From a checkpoint of a small contrastive image-text model: 64-pixel images, text encoder activation gelu.
Rows from block 3 of the image encoder of a small contrastive image-text model, named by matrix and row number. Rows with one number belong to one neuron. Each number is 50 + 12 x the weight over its row's rms, rounded and kept within 0 to 99. All counts start at 0.
After each neuron's rows are labels from the 100 images, of 14848, where the neuron reaches its highest value: "responds to" is what is common among them. Only what is clearly more common there than usual is listed. The data: photos with spoken descriptions (Open Images, Localized Narratives).
# fc1: MLP up (encoder.blocks.3.mlp.fc1.weight, 1280x320), inputs 0-79
# fc2: MLP down (encoder.blocks.3.mlp.fc2.weight, 320x1280, transposed), outputs 0-79

fc1.720:61 54 72 59 49 72 57 44 34 16 67 20 57 55 49 51 67 56 63 47 53 58 49 44 56 46 50 43 64 49 54 65 39 39 37 48 50 60 41 62 50 72 37 62 59 41 50 72 65 68 68 59 52 58 74 40 51 59 57 40 39 41 42 27 44 64 57 44 25 27 71 51 63 22 51 76 46 61 56 43
fc2.720:46 49 66 48 62 53 42 65 57 85 49 63 48 53 46 44 61 59 52 49 44 43 47 44 54 58 54 63 45 51 55 35 36 46 44 30 47 47 35 34 41 47 56 47 39 61 56 73 48 48 30 52 55 53 61 26 44 52 65 71 58 49 72 54 42 62 59 35 41 54 48 60 32 53 55 72 62 42 33 46
responds to: text has "wall"; text has "lights"; text has "table"; text has "chairs"

fc1.244:52 46 42 54 67 55 53 63 52 42 52 43 53 39 51 50 61 63 54 40 52 48 54 51 45 41 52 45 66 82 29 46 57 71 49 52 31 51 40 53 43 64 62 67 50 60 53 56 43 48 41 55 37 67 57 70 41 36 20 24 44 59 35 31 44 55 71 43 40 43 53 58 69 66 55 34 63 42 48 20
fc2.244:57 72 67 38 64 42 56 68 45 74 52 37 43 86 54 64 29 61 43 43 65 44 53 29 51 37 38 73 56 61 41 58 52 47 58 33 64 50 37 74 39 42 55 65 60 45 54 52 31 61 50 64 60 40 36 54 45 64 39 46 45 28 65 34 40 37 46 50 53 47 48 73 46 34 71 35 50 40 52 53
responds to: text has "holding"; text has "man"; text has "wearing"; text has "two"

fc1.242:41 53 64 59 44 78 70 51 50 58 42 48 49 47 33 52 69 32 53 57 42 30 30 30 55 54 50 37 43 53 33 54 49 39 48 69 55 38 53 73 67 48 46 33 49 50 63 66 50 31 44 62 59 51 36 51 53 46 46 56 48 40 59 25 53 49 43 63 78 54 51 51 58 57 49 42 41 83 50 13
fc2.242:38 44 36 35 45 50 35 61 61 53 40 54 50 55 60 40 46 36 43 52 54 54 61 33 45 74 38 64 69 54 51 55 37 60 53 40 47 62 62 44 54 43 43 49 63 53 32 61 59 35 63 59 34 44 35 39 62 43 29 53 44 57 59 63 65 47 41 55 46 48 26 52 45 26 38 54 47 48 32 42
responds to: text has "building"; text has "windows"

fc1.685:50 24 51 40 46 56 52 42 54 46 67 72 33 56 64 44 58 44 45 54 67 74 44 69 34 52 46 39 59 43 42 19 34 77 48 37 36 71 53 49 60 62 71 66 44 62 66 55 52 36 35 59 40 61 76 55 61 60 55 58 59 38 54 50 54 35 56 46 30 41 61 52 40 34 51 49 66 42 62 46
fc2.685:66 39 38 66 52 39 28 51 37 37 44 37 22 41 35 48 45 60 52 38 55 52 55 70 49 63 60 43 55 74 68 38 32 37 43 39 52 41 58 46 59 25 46 60 41 32 52 61 54 37 43 50 27 47 64 40 54 52 47 46 44 38 58 36 60 37 42 53 58 38 45 43 61 61 49 59 59 64 38 38
responds to: text has "sky"; text has "buildings"

fc1.549:23 54 55 60 49 75 59 56 67 59 49 38 58 57 68 53 51 48 52 40 61 64 50 58 41 68 58 52 64 53 27 39 62 62 51 26 32 55 52 38 36 48 65 71 67 59 52 45 50 59 23 42 55 56 66 56 46 38 47 30 53 59 42 43 64 36 38 60 60 61 42 84 43 45 67 72 47 62 43 55
fc2.549:61 61 50 40 61 37 49 21 41 59 49 58 40 39 49 33 23 67 37 54 64 49 35 50 80 36 34 80 41 62 51 61 32 50 57 46 41 44 44 52 40 34 40 34 17 47 46 45 51 43 52 64 35 57 34 48 48 45 52 43 17 58 51 24 39 73 39 35 62 65 55 52 40 63 75 34 51 47 60 33
responds to: text has "holding"; text has "person"; text has "man"

fc1.658:58 44 41 35 60 69 38 53 65 58 64 50 37 65 57 49 42 50 41 55 47 49 68 46 60 56 46 46 50 56 45 78 64 56 36 58 57 63 56 60 68 50 56 67 58 40 47 58 55 36 71 51 48 57 43 48 69 43 40 46 55 49 57 49 33 23 24 59 71 50 56 69 71 37 33 45 54 14 53 53
fc2.658:31 46 71 46 61 44 74 47 54 57 40 46 47 37 43 59 55 53 58 53 54 69 40 60 40 36 38 47 63 48 34 49 48 50 38 36 40 58 33 44 68 34 47 55 50 30 58 58 55 41 72 53 47 61 64 43 53 49 61 54 51 46 71 45 60 28 48 50 68 61 36 48 45 60 50 55 56 53 55 52
responds to: text has "white"; text has "black"

fc1.710:58 68 43 63 33 39 62 46 45 86 76 55 57 31 30 44 47 60 28 57 42 43 61 40 38 53 59 53 49 52 54 41 58 46 58 38 47 51 28 56 33 47 53 51 28 68 50 44 55 30 64 65 34 61 47 72 51 51 59 17 49 38 32 63 53 69 27 70 44 62 49 42 62 58 64 47 48 49 67 37
fc2.710:54 31 48 25 50 59 43 56 41 69 40 63 51 35 70 52 42 51 31 37 30 46 46 52 65 75 50 43 68 36 36 58 56 50 32 47 27 55 58 48 66 43 36 39 52 46 46 39 61 53 55 44 37 29 31 53 46 56 27 71 59 58 55 40 39 46 55 52 69 43 52 55 71 59 40 53 76 49 48 43
responds to: text has "road"; text has "building"; text has "buildings"

fc1.729:52 49 38 60 44 56 50 18 55 28 63 34 48 58 53 54 65 51 54 55 33 64 34 58 52 44 56 56 59 45 39 57 44 43 65 59 42 51 44 70 32 59 63 47 43 47 48 79 88 36 69 57 42 49 46 47 50 46 38 47 58 50 52 48 33 78 51 45 32 46 61 27 49 45 55 52 15 47 42 59
fc2.729:48 40 26 44 35 43 47 66 62 60 32 60 61 67 67 42 59 40 51 52 45 39 68 51 40 64 39 24 39 46 37 51 49 62 41 61 39 46 78 30 36 61 55 61 57 63 54 58 62 48 70 42 53 38 38 37 35 34 63 50 48 46 66 64 58 43 22 51 66 59 35 56 57 38 24 53 61 42 84 52
responds to: text has "buildings"; text has "road"

fc1.603:44 17 67 31 46 44 48 47 75 42 37 55 41 69 39 63 42 37 58 53 59 47 34 49 21 17 47 38 48 52 46 51 58 55 54 47 55 41 56 45 44 28 59 46 49 67 48 56 49 38 63 54 54 44 49 51 37 61 61 33 75 52 44 51 35 64 55 53 43 39 48 46 59 28 60 58 61 59 58 56
fc2.603:43 32 45 53 55 47 36 70 52 47 58 45 41 75 62 53 29 50 59 38 22 59 57 55 46 31 30 22 56 69 62 30 55 41 62 47 53 75 56 32 56 48 29 25 60 36 46 69 42 37 65 62 50 38 56 58 47 43 38 50 40 41 51 68 36 68 59 32 44 41 37 46 43 60 58 33 60 42 63 50
responds to: text has "trees"; text has "sky"

fc1.457:49 47 40 73 67 32 62 48 41 59 58 50 51 52 41 55 55 63 49 58 35 61 99 52 75 55 66 65 42 44 66 43 61 41 56 55 55 46 42 45 70 32 63 50 49 40 44 51 68 41 69 39 58 57 29 51 32 41 54 32 52 45 44 55 39 24 46 63 70 51 53 49 62 51 41 49 63 21 53 72
fc2.457:61 68 50 42 49 61 58 55 50 56 62 47 37 47 63 73 69 47 59 62 65 36 38 48 51 54 41 40 45 57 31 38 59 49 60 66 68 61 66 52 69 38 45 49 52 36 42 55 51 38 51 35 65 57 57 86 44 76 36 57 54 48 54 53 70 62 49 43 34 46 41 57 30 32 46 51 45 54 37 47
responds to: text has "buildings"

fc1.614:40 47 42 59 47 59 54 37 53 64 53 45 53 42 67 61 61 33 51 51 68 42 60 27 45 67 47 63 37 46 59 48 56 29 61 52 60 55 64 45 49 31 66 44 27 49 38 60 62 39 39 49 54 69 61 60 42 50 38 52 48 36 52 44 58 65 41 59 61 48 56 34 44 42 55 46 57 56 38 46
fc2.614:54 53 54 33 40 61 57 79 46 53 40 41 52 57 51 82 50 43 38 52 54 60 33 30 61 69 60 46 53 70 21 51 51 43 57 57 38 62 57 46 56 36 42 50 45 69 33 68 72 43 62 67 43 79 38 33 65 43 49 42 54 53 52 48 55 62 79 44 57 42 44 38 50 58 28 65 50 51 60 46
responds to: text has "building"; text has "windows"

fc1.724:60 77 50 49 42 44 58 54 57 63 46 83 68 40 37 58 42 35 60 41 51 34 63 44 58 48 43 11 35 69 61 52 14 51 41 43 51 77 52 46 46 36 64 47 50 48 45 27 54 56 31 33 54 69 41 57 47 52 40 59 66 58 54 50 34 32 52 63 49 52 70 52 51 46 57 51 54 45 53 60
fc2.724:62 52 33 58 59 56 48 60 48 51 51 40 39 37 47 62 64 51 41 43 64 47 40 61 48 61 65 55 44 56 54 55 45 50 44 48 42 49 34 45 50 49 29 51 38 60 61 47 32 42 47 45 23 59 50 56 41 55 76 44 23 49 36 56 38 37 53 47 31 45 60 49 35 42 55 52 68 70 42 50
responds to: text has "grass"

fc1.604:46 57 45 37 46 61 58 33 65 39 54 62 36 52 55 55 66 40 60 39 23 39 52 44 68 60 54 63 58 36 54 41 50 38 68 58 61 51 36 57 58 29 56 38 45 63 48 46 30 45 50 46 32 48 51 46 66 84 61 46 59 36 67 37 59 44 42 46 71 30 51 39 46 50 66 44 47 56 65 51
fc2.604:31 38 31 41 47 37 79 51 40 64 60 46 55 32 68 43 52 47 57 39 47 66 46 57 34 48 33 21 43 54 45 69 51 45 46 43 47 42 48 57 34 46 48 58 64 53 55 72 44 45 48 57 37 52 41 51 40 46 42 48 50 65 53 80 56 48 34 50 54 60 68 36 69 19 61 84 36 52 44 58
responds to: text has "building"; text has "buildings"

fc1.340:39 53 65 38 67 51 72 67 52 48 60 58 30 44 47 37 59 37 59 63 51 62 58 36 33 62 33 44 55 50 55 54 46 67 32 43 67 62 30 51 47 44 41 67 71 49 52 53 66 52 49 55 49 69 42 58 52 60 61 69 48 46 62 62 46 44 22 50 45 46 61 52 51 67 52 24 55 50 27 40
fc2.340:61 52 42 64 38 53 57 67 71 60 67 70 69 59 36 41 68 67 51 30 60 45 48 58 37 52 62 66 67 39 42 64 39 39 57 69 57 56 43 29 28 63 32 65 54 41 59 49 45 46 53 49 61 62 30 57 44 35 43 62 54 43 42 64 34 40 77 52 50 63 48 63 44 64 46 52 60 59 49 45
responds to: text has "road"; text has "car"

fc1.406:41 55 61 54 67 59 56 28 71 49 61 48 42 62 58 53 75 28 59 56 43 66 62 49 47 63 47 58 56 29 25 57 47 48 44 54 43 44 48 36 58 52 59 36 61 27 46 46 65 48 55 73 64 31 33 64 51 47 62 44 57 49 53 44 31 56 71 46 61 51 54 38 50 73 44 66 29 64 47 40
fc2.406:52 60 39 44 62 36 49 53 51 61 46 54 76 41 55 42 32 51 57 42 49 37 37 41 74 47 46 33 43 57 51 43 25 50 52 74 42 72 66 52 33 36 60 60 53 52 41 77 66 23 44 59 36 52 36 56 43 13 37 50 37 29 62 48 54 57 27 43 58 43 59 56 62 30 32 34 37 41 56 23
responds to: text has "building"

fc1.740:70 40 55 60 56 64 59 58 39 62 47 57 35 39 47 51 51 62 63 77 39 47 59 44 42 33 46 37 36 74 55 79 59 41 76 35 58 43 36 62 45 42 59 49 59 56 67 43 62 51 37 53 55 48 55 44 38 50 52 53 44 42 45 40 32 52 09 42 52 31 46 50 74 47 47 41 43 55 39 58
fc2.740:40 51 42 53 45 40 54 73 42 68 38 30 37 67 58 52 31 56 43 31 30 46 61 55 42 42 51 41 59 43 33 31 59 60 54 51 66 34 43 54 37 54 45 32 49 53 53 49 68 48 54 34 67 59 47 60 30 43 62 37 47 53 71 63 51 88 24 55 47 56 62 48 61 64 47 64 49 57 45 56
responds to: text has "buildings"; text has "building"

fc1.71:42 47 72 60 47 70 72 65 57 55 55 66 49 38 31 34 56 51 50 34 64 31 68 45 33 70 52 37 40 57 44 35 56 53 56 70 46 37 39 36 51 45 46 60 42 37 56 57 55 44 73 45 39 51 57 66 55 47 65 59 52 51 43 56 68 50 46 33 58 63 63 52 56 27 64 47 52 17 49 47
fc2.71:70 48 51 51 72 47 65 43 47 49 47 53 46 59 51 64 48 59 63 50 32 37 49 48 77 66 58 51 45 61 49 34 54 43 61 52 33 46 56 52 50 67 24 43 60 56 55 59 56 56 49 49 50 48 33 65 35 52 58 44 57 31 33 70 32 40 50 62 37 46 53 53 63 64 57 51 52 58 60 45
responds to: text has "standing"; text has "wall"; text has "sitting"; text has "front"

fc1.19:38 66 37 54 47 54 45 38 51 53 35 29 61 49 70 45 56 69 58 65 34 54 46 55 51 45 34 57 47 36 46 42 31 45 34 25 41 58 50 38 43 45 54 30 59 64 40 64 50 42 58 56 64 64 43 43 53 58 61 50 29 34 80 58 24 57 61 53 35 72 45 47 50 59 44 38 59 61 26 37
fc2.19:53 72 33 54 45 57 43 33 38 50 44 50 47 56 32 71 50 59 70 48 51 46 73 41 51 36 40 64 50 49 67 39 71 36 58 68 54 60 51 43 56 31 63 57 71 41 30 55 42 54 58 55 57 44 49 50 71 65 51 50 52 38 41 69 30 40 59 51 67 44 63 47 58 50 49 63 60 70 45 32
responds to: text has "building"

fc1.216:37 59 57 64 49 59 70 45 54 28 66 55 68 70 61 40 61 44 59 49 44 42 34 56 58 68 54 77 39 54 47 41 55 50 53 53 66 65 36 19 54 41 50 51 45 46 36 39 53 31 51 46 64 48 35 40 63 33 59 60 56 28 38 42 47 41 54 38 42 41 79 52 58 44 54 66 39 55 62 55
fc2.216:54 46 50 47 43 53 38 48 41 72 48 50 29 30 57 32 44 45 58 48 57 48 44 57 37 71 41 36 48 38 65 49 39 36 60 56 47 49 80 44 72 54 52 77 51 61 56 31 46 49 46 50 46 48 55 61 59 54 48 47 31 65 45 58 42 62 73 46 60 58 39 69 46 49 48 54 36 47 40 43
responds to: text has "buildings"; text has "lights"

fc1.173:68 61 71 46 37 43 31 58 31 51 48 54 49 82 39 40 54 50 48 32 36 49 48 46 41 69 62 51 53 43 58 41 42 38 43 55 53 48 31 49 53 41 66 74 55 39 41 53 71 54 33 48 71 39 53 35 49 54 42 62 46 47 47 29 21 39 58 53 53 45 86 71 55 54 46 53 50 53 45 34
fc2.173:59 55 64 58 17 59 42 45 50 57 28 39 35 48 44 47 56 56 35 58 73 44 53 44 61 59 64 48 43 59 40 42 45 48 58 39 39 52 32 65 45 74 34 40 43 42 61 57 69 48 73 51 43 45 74 41 57 54 43 59 73 70 46 59 66 50 52 74 71 57 48 71 19 62 51 74 76 57 44 41
responds to: text has "sky"; text has "trees"; text has "clouds"; text has "buildings"

fc1.114:35 62 43 51 37 47 52 42 80 57 62 47 43 47 54 55 59 52 47 59 64 34 55 53 60 44 45 58 68 30 32 58 55 71 68 64 19 40 44 49 39 49 49 54 73 43 52 55 62 53 43 43 52 46 58 41 57 36 54 49 53 43 40 60 37 53 49 57 39 62 62 83 68 59 41 29 66 53 54 47
fc2.114:67 39 48 45 47 46 63 56 37 45 51 68 48 62 55 67 65 33 59 56 19 64 48 43 48 65 34 66 66 28 34 50 46 66 51 32 46 40 42 51 63 52 70 49 52 51 59 52 36 33 50 67 54 45 30 48 46 68 42 56 55 38 75 45 43 56 54 49 58 66 62 37 60 53 42 38 53 51 58 47
responds to: text has "grass"

fc1.639:43 35 61 34 44 67 47 37 46 43 44 49 49 47 20 57 50 56 43 50 36 42 67 49 40 60 72 48 74 52 49 50 58 56 58 60 46 72 45 74 55 50 55 49 43 31 41 43 40 39 68 51 43 66 61 57 42 40 30 41 47 50 63 44 43 66 50 55 47 42 43 63 53 67 41 53 34 54 61 32
fc2.639:57 65 59 66 43 41 57 32 58 46 40 58 55 65 75 73 47 32 56 48 54 40 61 22 44 49 48 50 61 61 58 63 46 38 42 59 50 30 47 59 75 48 55 39 60 42 70 48 39 66 51 36 52 41 54 35 50 50 43 38 62 44 46 80 35 45 53 46 58 56 54 34 53 35 46 50 46 53 53 56
responds to: text has "people"; text has "few"

fc1.215:51 43 52 57 67 86 38 49 69 48 67 35 64 25 45 54 41 60 49 66 43 49 73 48 37 21 52 45 53 52 49 63 56 55 69 28 60 37 45 36 30 72 70 66 53 50 50 37 50 41 52 59 68 55 68 61 58 53 52 47 49 53 54 43 57 52 35 51 45 66 65 49 39 64 63 45 57 39 55 59
fc2.215:73 72 49 48 31 30 50 44 45 55 57 32 48 83 47 56 63 56 65 48 41 45 51 64 65 50 52 46 38 68 45 64 52 51 54 55 51 50 52 65 32 44 55 35 60 51 29 46 50 50 53 54 40 52 39 53 32 51 56 38 34 37 49 57 61 29 71 30 45 38 38 50 61 59 62 55 30 50 61 44
responds to: text has "trees"; text has "standing"; text has "people"; text has "road"

fc1.359:43 29 44 76 73 36 58 36 62 63 64 36 30 45 41 47 55 48 52 35 35 58 46 52 31 64 41 49 57 49 52 52 36 41 54 49 36 51 48 44 55 48 44 51 62 73 42 49 52 53 62 52 55 57 33 44 51 46 39 71 19 46 35 28 41 45 42 54 49 52 31 39 36 37 42 69 47 44 49 64
fc2.359:49 70 41 62 35 48 45 55 58 63 32 37 53 46 57 45 49 32 53 42 35 51 60 46 47 43 56 39 55 62 42 73 59 58 50 38 51 72 59 55 32 37 42 39 38 44 48 63 71 45 63 49 43 57 62 54 35 51 57 74 52 28 64 46 43 37 56 42 60 66 60 41 40 31 72 49 61 55 34 49
responds to: text has "people"; text has "standing"; text has "holding"; text has "smiling"

fc1.163:56 75 38 54 57 36 60 61 63 62 63 45 53 53 46 35 32 50 43 70 55 66 17 54 46 30 57 47 43 51 51 57 63 52 46 30 43 71 28 32 58 44 46 66 66 69 27 49 72 45 53 38 49 59 42 73 53 31 26 62 44 58 56 61 42 35 65 48 47 65 61 45 51 52 51 44 33 49 53 44
fc2.163:54 54 56 39 64 43 31 39 41 50 41 15 60 59 45 51 40 37 64 63 41 51 46 25 37 59 27 54 50 48 43 56 66 64 57 36 40 52 43 51 71 51 31 52 29 63 26 49 43 58 52 56 46 53 45 41 29 53 74 57 72 38 25 38 59 20 50 68 57 54 58 80 63 44 57 55 36 47 57 63
responds to: text has "buildings"

fc1.591:33 65 56 51 42 60 39 69 40 44 62 34 39 58 50 67 47 44 23 63 66 61 63 64 53 32 61 77 35 50 31 42 62 39 52 61 41 46 44 63 48 36 66 61 55 52 33 36 54 60 25 48 57 39 56 49 44 43 24 32 54 38 62 44 45 63 51 47 43 53 63 21 68 53 62 47 37 43 60 56
fc2.591:41 72 53 44 39 44 57 44 46 51 56 51 62 35 26 49 50 51 54 42 43 33 43 75 50 67 49 34 67 55 53 53 62 49 42 26 54 56 69 51 28 57 33 57 59 41 45 40 70 52 60 33 48 33 55 46 70 80 46 53 47 83 44 65 27 56 59 44 58 63 36 57 38 54 66 64 50 56 53 50
responds to: text has "woman"

fc1.393:57 53 46 43 39 49 56 48 64 48 43 58 63 34 43 28 59 57 29 34 32 28 59 54 59 57 30 66 43 52 50 50 44 15 50 44 50 41 64 39 45 36 45 61 47 64 48 51 38 35 39 63 59 44 50 52 42 39 70 51 73 34 46 33 73 46 62 46 47 51 33 46 35 33 58 50 56 52 62 91
fc2.393:52 66 58 44 54 40 59 43 54 48 46 65 40 63 52 68 47 36 34 52 47 45 56 41 54 41 61 28 42 66 32 62 59 47 46 66 69 61 55 50 58 63 35 16 61 56 49 55 60 49 65 62 39 72 67 60 39 45 50 65 51 51 65 38 64 52 52 51 47 52 48 54 55 58 40 53 64 44 54 27
responds to: text has "building"

fc1.572:36 71 50 61 51 49 57 31 46 71 34 45 48 37 53 60 51 50 40 50 72 72 59 54 52 41 59 46 60 54 55 33 51 65 34 37 36 36 46 47 69 54 46 34 61 31 53 67 57 40 53 39 35 65 49 47 48 51 38 64 37 49 29 61 38 74 51 32 63 18 56 51 51 58 32 50 56 34 62 43
fc2.572:67 33 64 37 45 33 32 68 89 51 62 25 76 44 46 37 33 62 57 56 53 55 53 57 44 44 45 56 57 45 47 68 63 44 42 60 37 47 47 45 51 51 43 55 31 47 57 37 55 45 31 47 27 62 53 44 61 59 66 42 42 58 36 48 42 40 48 64 56 46 39 27 46 51 64 61 34 65 43 56
responds to: text has "woman"

fc1.634:35 57 48 50 48 51 26 54 58 56 37 40 56 59 40 58 62 58 71 57 56 43 38 40 73 54 58 49 63 57 53 45 56 49 61 32 58 56 54 13 53 64 62 47 60 58 61 45 63 50 41 44 76 58 50 61 64 75 61 63 49 38 65 52 40 62 43 52 44 61 61 49 45 47 71 44 35 60 31 43
fc2.634:61 33 50 58 45 40 53 44 31 58 57 37 44 62 42 31 46 39 53 43 67 55 42 63 56 46 31 56 50 80 69 39 44 64 62 47 55 40 53 51 39 46 31 70 37 56 54 61 52 41 51 33 57 31 48 57 44 50 49 48 38 62 46 38 54 29 76 64 42 39 34 58 64 51 57 61 32 35 45 57
responds to: text has "buildings"

fc1.195:40 47 50 28 53 78 67 46 52 60 65 51 37 27 52 50 27 60 42 52 42 48 42 36 40 46 54 59 48 45 54 38 51 38 25 52 54 54 34 47 57 50 50 53 43 52 37 51 67 49 30 30 40 48 74 47 58 39 39 53 68 77 45 34 55 27 54 55 29 32 50 44 23 55 44 51 70 27 46 40
fc2.195:82 54 33 43 48 44 53 55 40 67 39 52 43 67 47 73 51 54 54 48 71 64 70 41 59 51 52 69 68 47 50 60 47 23 52 40 44 47 58 52 57 61 44 53 49 60 56 46 54 20 80 55 45 53 28 44 37 42 42 49 36 48 71 71 62 54 62 53 54 40 35 71 58 43 61 54 35 56 77 33
responds to: text has "people"; text has "wall"; text has "lights"; text has "table"

fc1.407:30 68 65 47 68 40 44 52 47 56 70 54 40 53 51 40 57 40 44 17 68 50 52 46 14 53 50 33 61 42 60 58 42 61 39 49 47 29 49 64 64 63 55 53 47 50 40 34 61 60 62 46 55 48 48 45 55 42 60 41 49 53 44 66 39 61 32 77 35 39 59 29 36 57 44 56 39 63 55 41
fc2.407:58 50 50 55 36 56 56 50 50 58 47 51 46 54 73 61 50 64 68 29 48 41 64 46 50 44 50 58 48 49 55 57 54 41 57 59 49 51 61 54 32 55 28 74 54 38 55 67 46 39 52 59 59 55 43 62 76 27 56 46 53 48 29 66 65 47 40 48 49 42 57 51 53 42 37 46 47 38 37 69
responds to: text has "cars"; text has "car"; text has "road"; text has "grass"

fc1.18:49 65 41 69 80 50 45 58 49 69 67 57 53 60 43 42 25 46 31 44 42 61 54 64 67 39 42 36 63 54 41 32 61 53 26 48 46 61 52 34 62 59 70 45 40 44 33 35 51 41 47 46 46 57 45 46 33 29 64 57 51 49 48 50 40 40 51 50 51 57 38 65 55 42 83 69 32 42 53 44
fc2.18:74 53 43 57 38 43 56 45 53 55 40 63 33 61 71 39 34 36 62 72 34 58 58 53 72 57 45 54 56 30 46 47 72 56 38 47 47 60 53 47 46 76 35 43 62 39 44 53 62 29 40 26 56 67 63 45 53 58 48 57 56 40 56 63 77 58 56 50 41 49 50 25 34 35 60 73 57 34 39 56
responds to: text has "standing"; text has "people"

fc1.580:30 67 50 90 68 46 64 53 56 48 59 56 67 54 62 61 68 57 34 49 38 03 68 52 41 50 64 41 41 46 65 44 40 55 59 25 50 31 36 46 57 19 62 68 37 46 45 63 50 69 47 63 59 42 72 48 53 29 58 41 52 52 58 56 42 28 24 63 38 52 54 56 51 54 53 43 67 49 36 45
fc2.580:69 43 34 59 62 62 53 63 42 56 51 39 56 31 58 55 41 53 54 29 49 57 45 88 69 49 58 50 49 48 56 53 46 37 56 51 46 55 46 51 57 52 30 66 70 75 54 48 54 42 73 53 41 49 60 49 53 68 31 67 56 54 55 51 55 51 44 49 62 81 47 58 48 47 56 58 26 34 60 43
responds to: text has "standing"

fc1.292:35 68 36 50 53 43 57 58 63 52 34 43 34 71 52 41 46 62 48 37 54 52 76 42 41 36 45 63 53 29 48 64 31 30 66 37 50 43 64 40 33 54 61 57 46 60 62 61 67 35 28 55 52 52 68 39 38 61 45 42 54 52 49 42 30 59 29 39 22 37 76 47 47 60 50 56 26 37 54 30
fc2.292:25 56 47 44 50 53 56 47 35 67 60 53 45 46 57 45 57 42 54 42 34 48 54 52 52 25 18 50 28 27 52 50 37 48 51 54 44 59 45 63 45 58 32 51 50 42 43 56 42 62 60 43 55 48 54 64 47 59 35 45 58 47 39 54 59 35 37 33 50 36 24 35 60 39 34 54 36 60 35 62
responds to: text has "buildings"; text has "sky"; text has "building"; text has "road"

fc1.44:50 56 39 61 48 60 31 44 49 37 49 43 38 57 49 44 26 53 47 50 60 50 60 50 51 55 50 38 53 56 17 46 27 43 42 53 57 48 49 43 55 47 52 51 46 38 52 52 32 38 47 37 47 64 51 50 50 57 51 65 50 25 41 49 61 74 69 65 45 33 61 35 33 41 40 10 29 51 58 61
fc2.44:52 66 39 38 39 43 54 42 64 53 60 43 30 52 49 49 49 53 68 29 55 54 45 36 77 35 61 33 44 50 38 54 64 41 70 76 54 52 47 51 57 55 57 64 77 35 72 44 71 40 51 37 71 30 32 61 50 65 24 68 47 37 50 52 56 59 47 51 34 65 37 51 61 67 56 44 40 52 68 43
responds to: text has "standing"; text has "people"; text has "wall"; text has "sitting"

fc1.630:55 39 71 39 25 60 32 26 65 58 58 39 62 49 68 49 33 48 22 58 62 60 57 41 31 36 63 56 59 41 46 46 51 42 42 40 71 57 46 47 39 34 79 34 62 43 60 49 44 14 63 37 42 72 51 50 55 52 47 25 46 45 42 41 62 45 56 30 51 26 64 65 52 59 61 42 26 40 50 47
fc2.630:52 53 49 55 52 54 68 54 73 50 42 66 39 51 52 41 71 58 45 47 53 43 35 45 60 58 30 62 52 59 34 40 44 57 27 40 59 64 58 67 52 63 40 51 24 41 61 64 64 33 31 62 47 39 41 40 62 70 47 59 65 64 58 44 45 59 83 26 63 48 57 33 58 40 50 55 57 63 47 69
responds to: text has "people"

fc1.191:49 39 33 36 51 49 36 56 56 74 72 24 43 73 54 46 58 54 61 53 45 40 38 62 52 48 59 59 62 46 42 58 51 47 46 46 38 43 60 45 58 53 70 53 36 71 64 60 63 54 46 63 59 61 33 44 34 62 43 59 37 71 52 39 45 35 46 54 49 72 64 42 36 55 70 62 36 30 57 45
fc2.191:44 45 56 38 50 57 50 16 41 57 48 62 53 32 37 56 51 57 60 59 43 59 62 44 43 52 52 57 68 49 56 35 37 43 33 49 58 58 55 39 35 58 56 66 31 47 41 60 50 46 43 51 66 37 56 41 54 58 62 37 37 52 42 47 49 45 50 45 40 72 54 53 67 57 89 34 61 38 56 48
responds to: text has "wearing"; text has "woman"

fc1.294:19 46 54 54 35 78 68 49 47 33 30 42 62 54 49 55 38 47 31 57 48 41 57 44 51 52 61 52 57 60 64 40 68 54 50 61 49 56 57 56 64 55 58 51 34 43 52 50 42 39 49 52 51 23 67 53 56 51 55 61 61 66 56 46 37 53 52 38 68 63 54 37 51 62 34 45 74 50 49 75
fc2.294:47 42 65 68 60 55 53 39 55 55 48 58 51 77 60 58 48 51 53 25 50 47 48 70 47 49 46 66 49 57 46 49 30 57 44 67 47 46 32 58 48 42 26 56 64 56 40 56 53 34 35 54 46 75 51 72 61 62 37 42 54 41 56 50 64 64 60 63 58 54 36 46 61 69 67 47 31 51 63 57
responds to: text has "wall"; text has "table"; text has "people"; text has "chairs"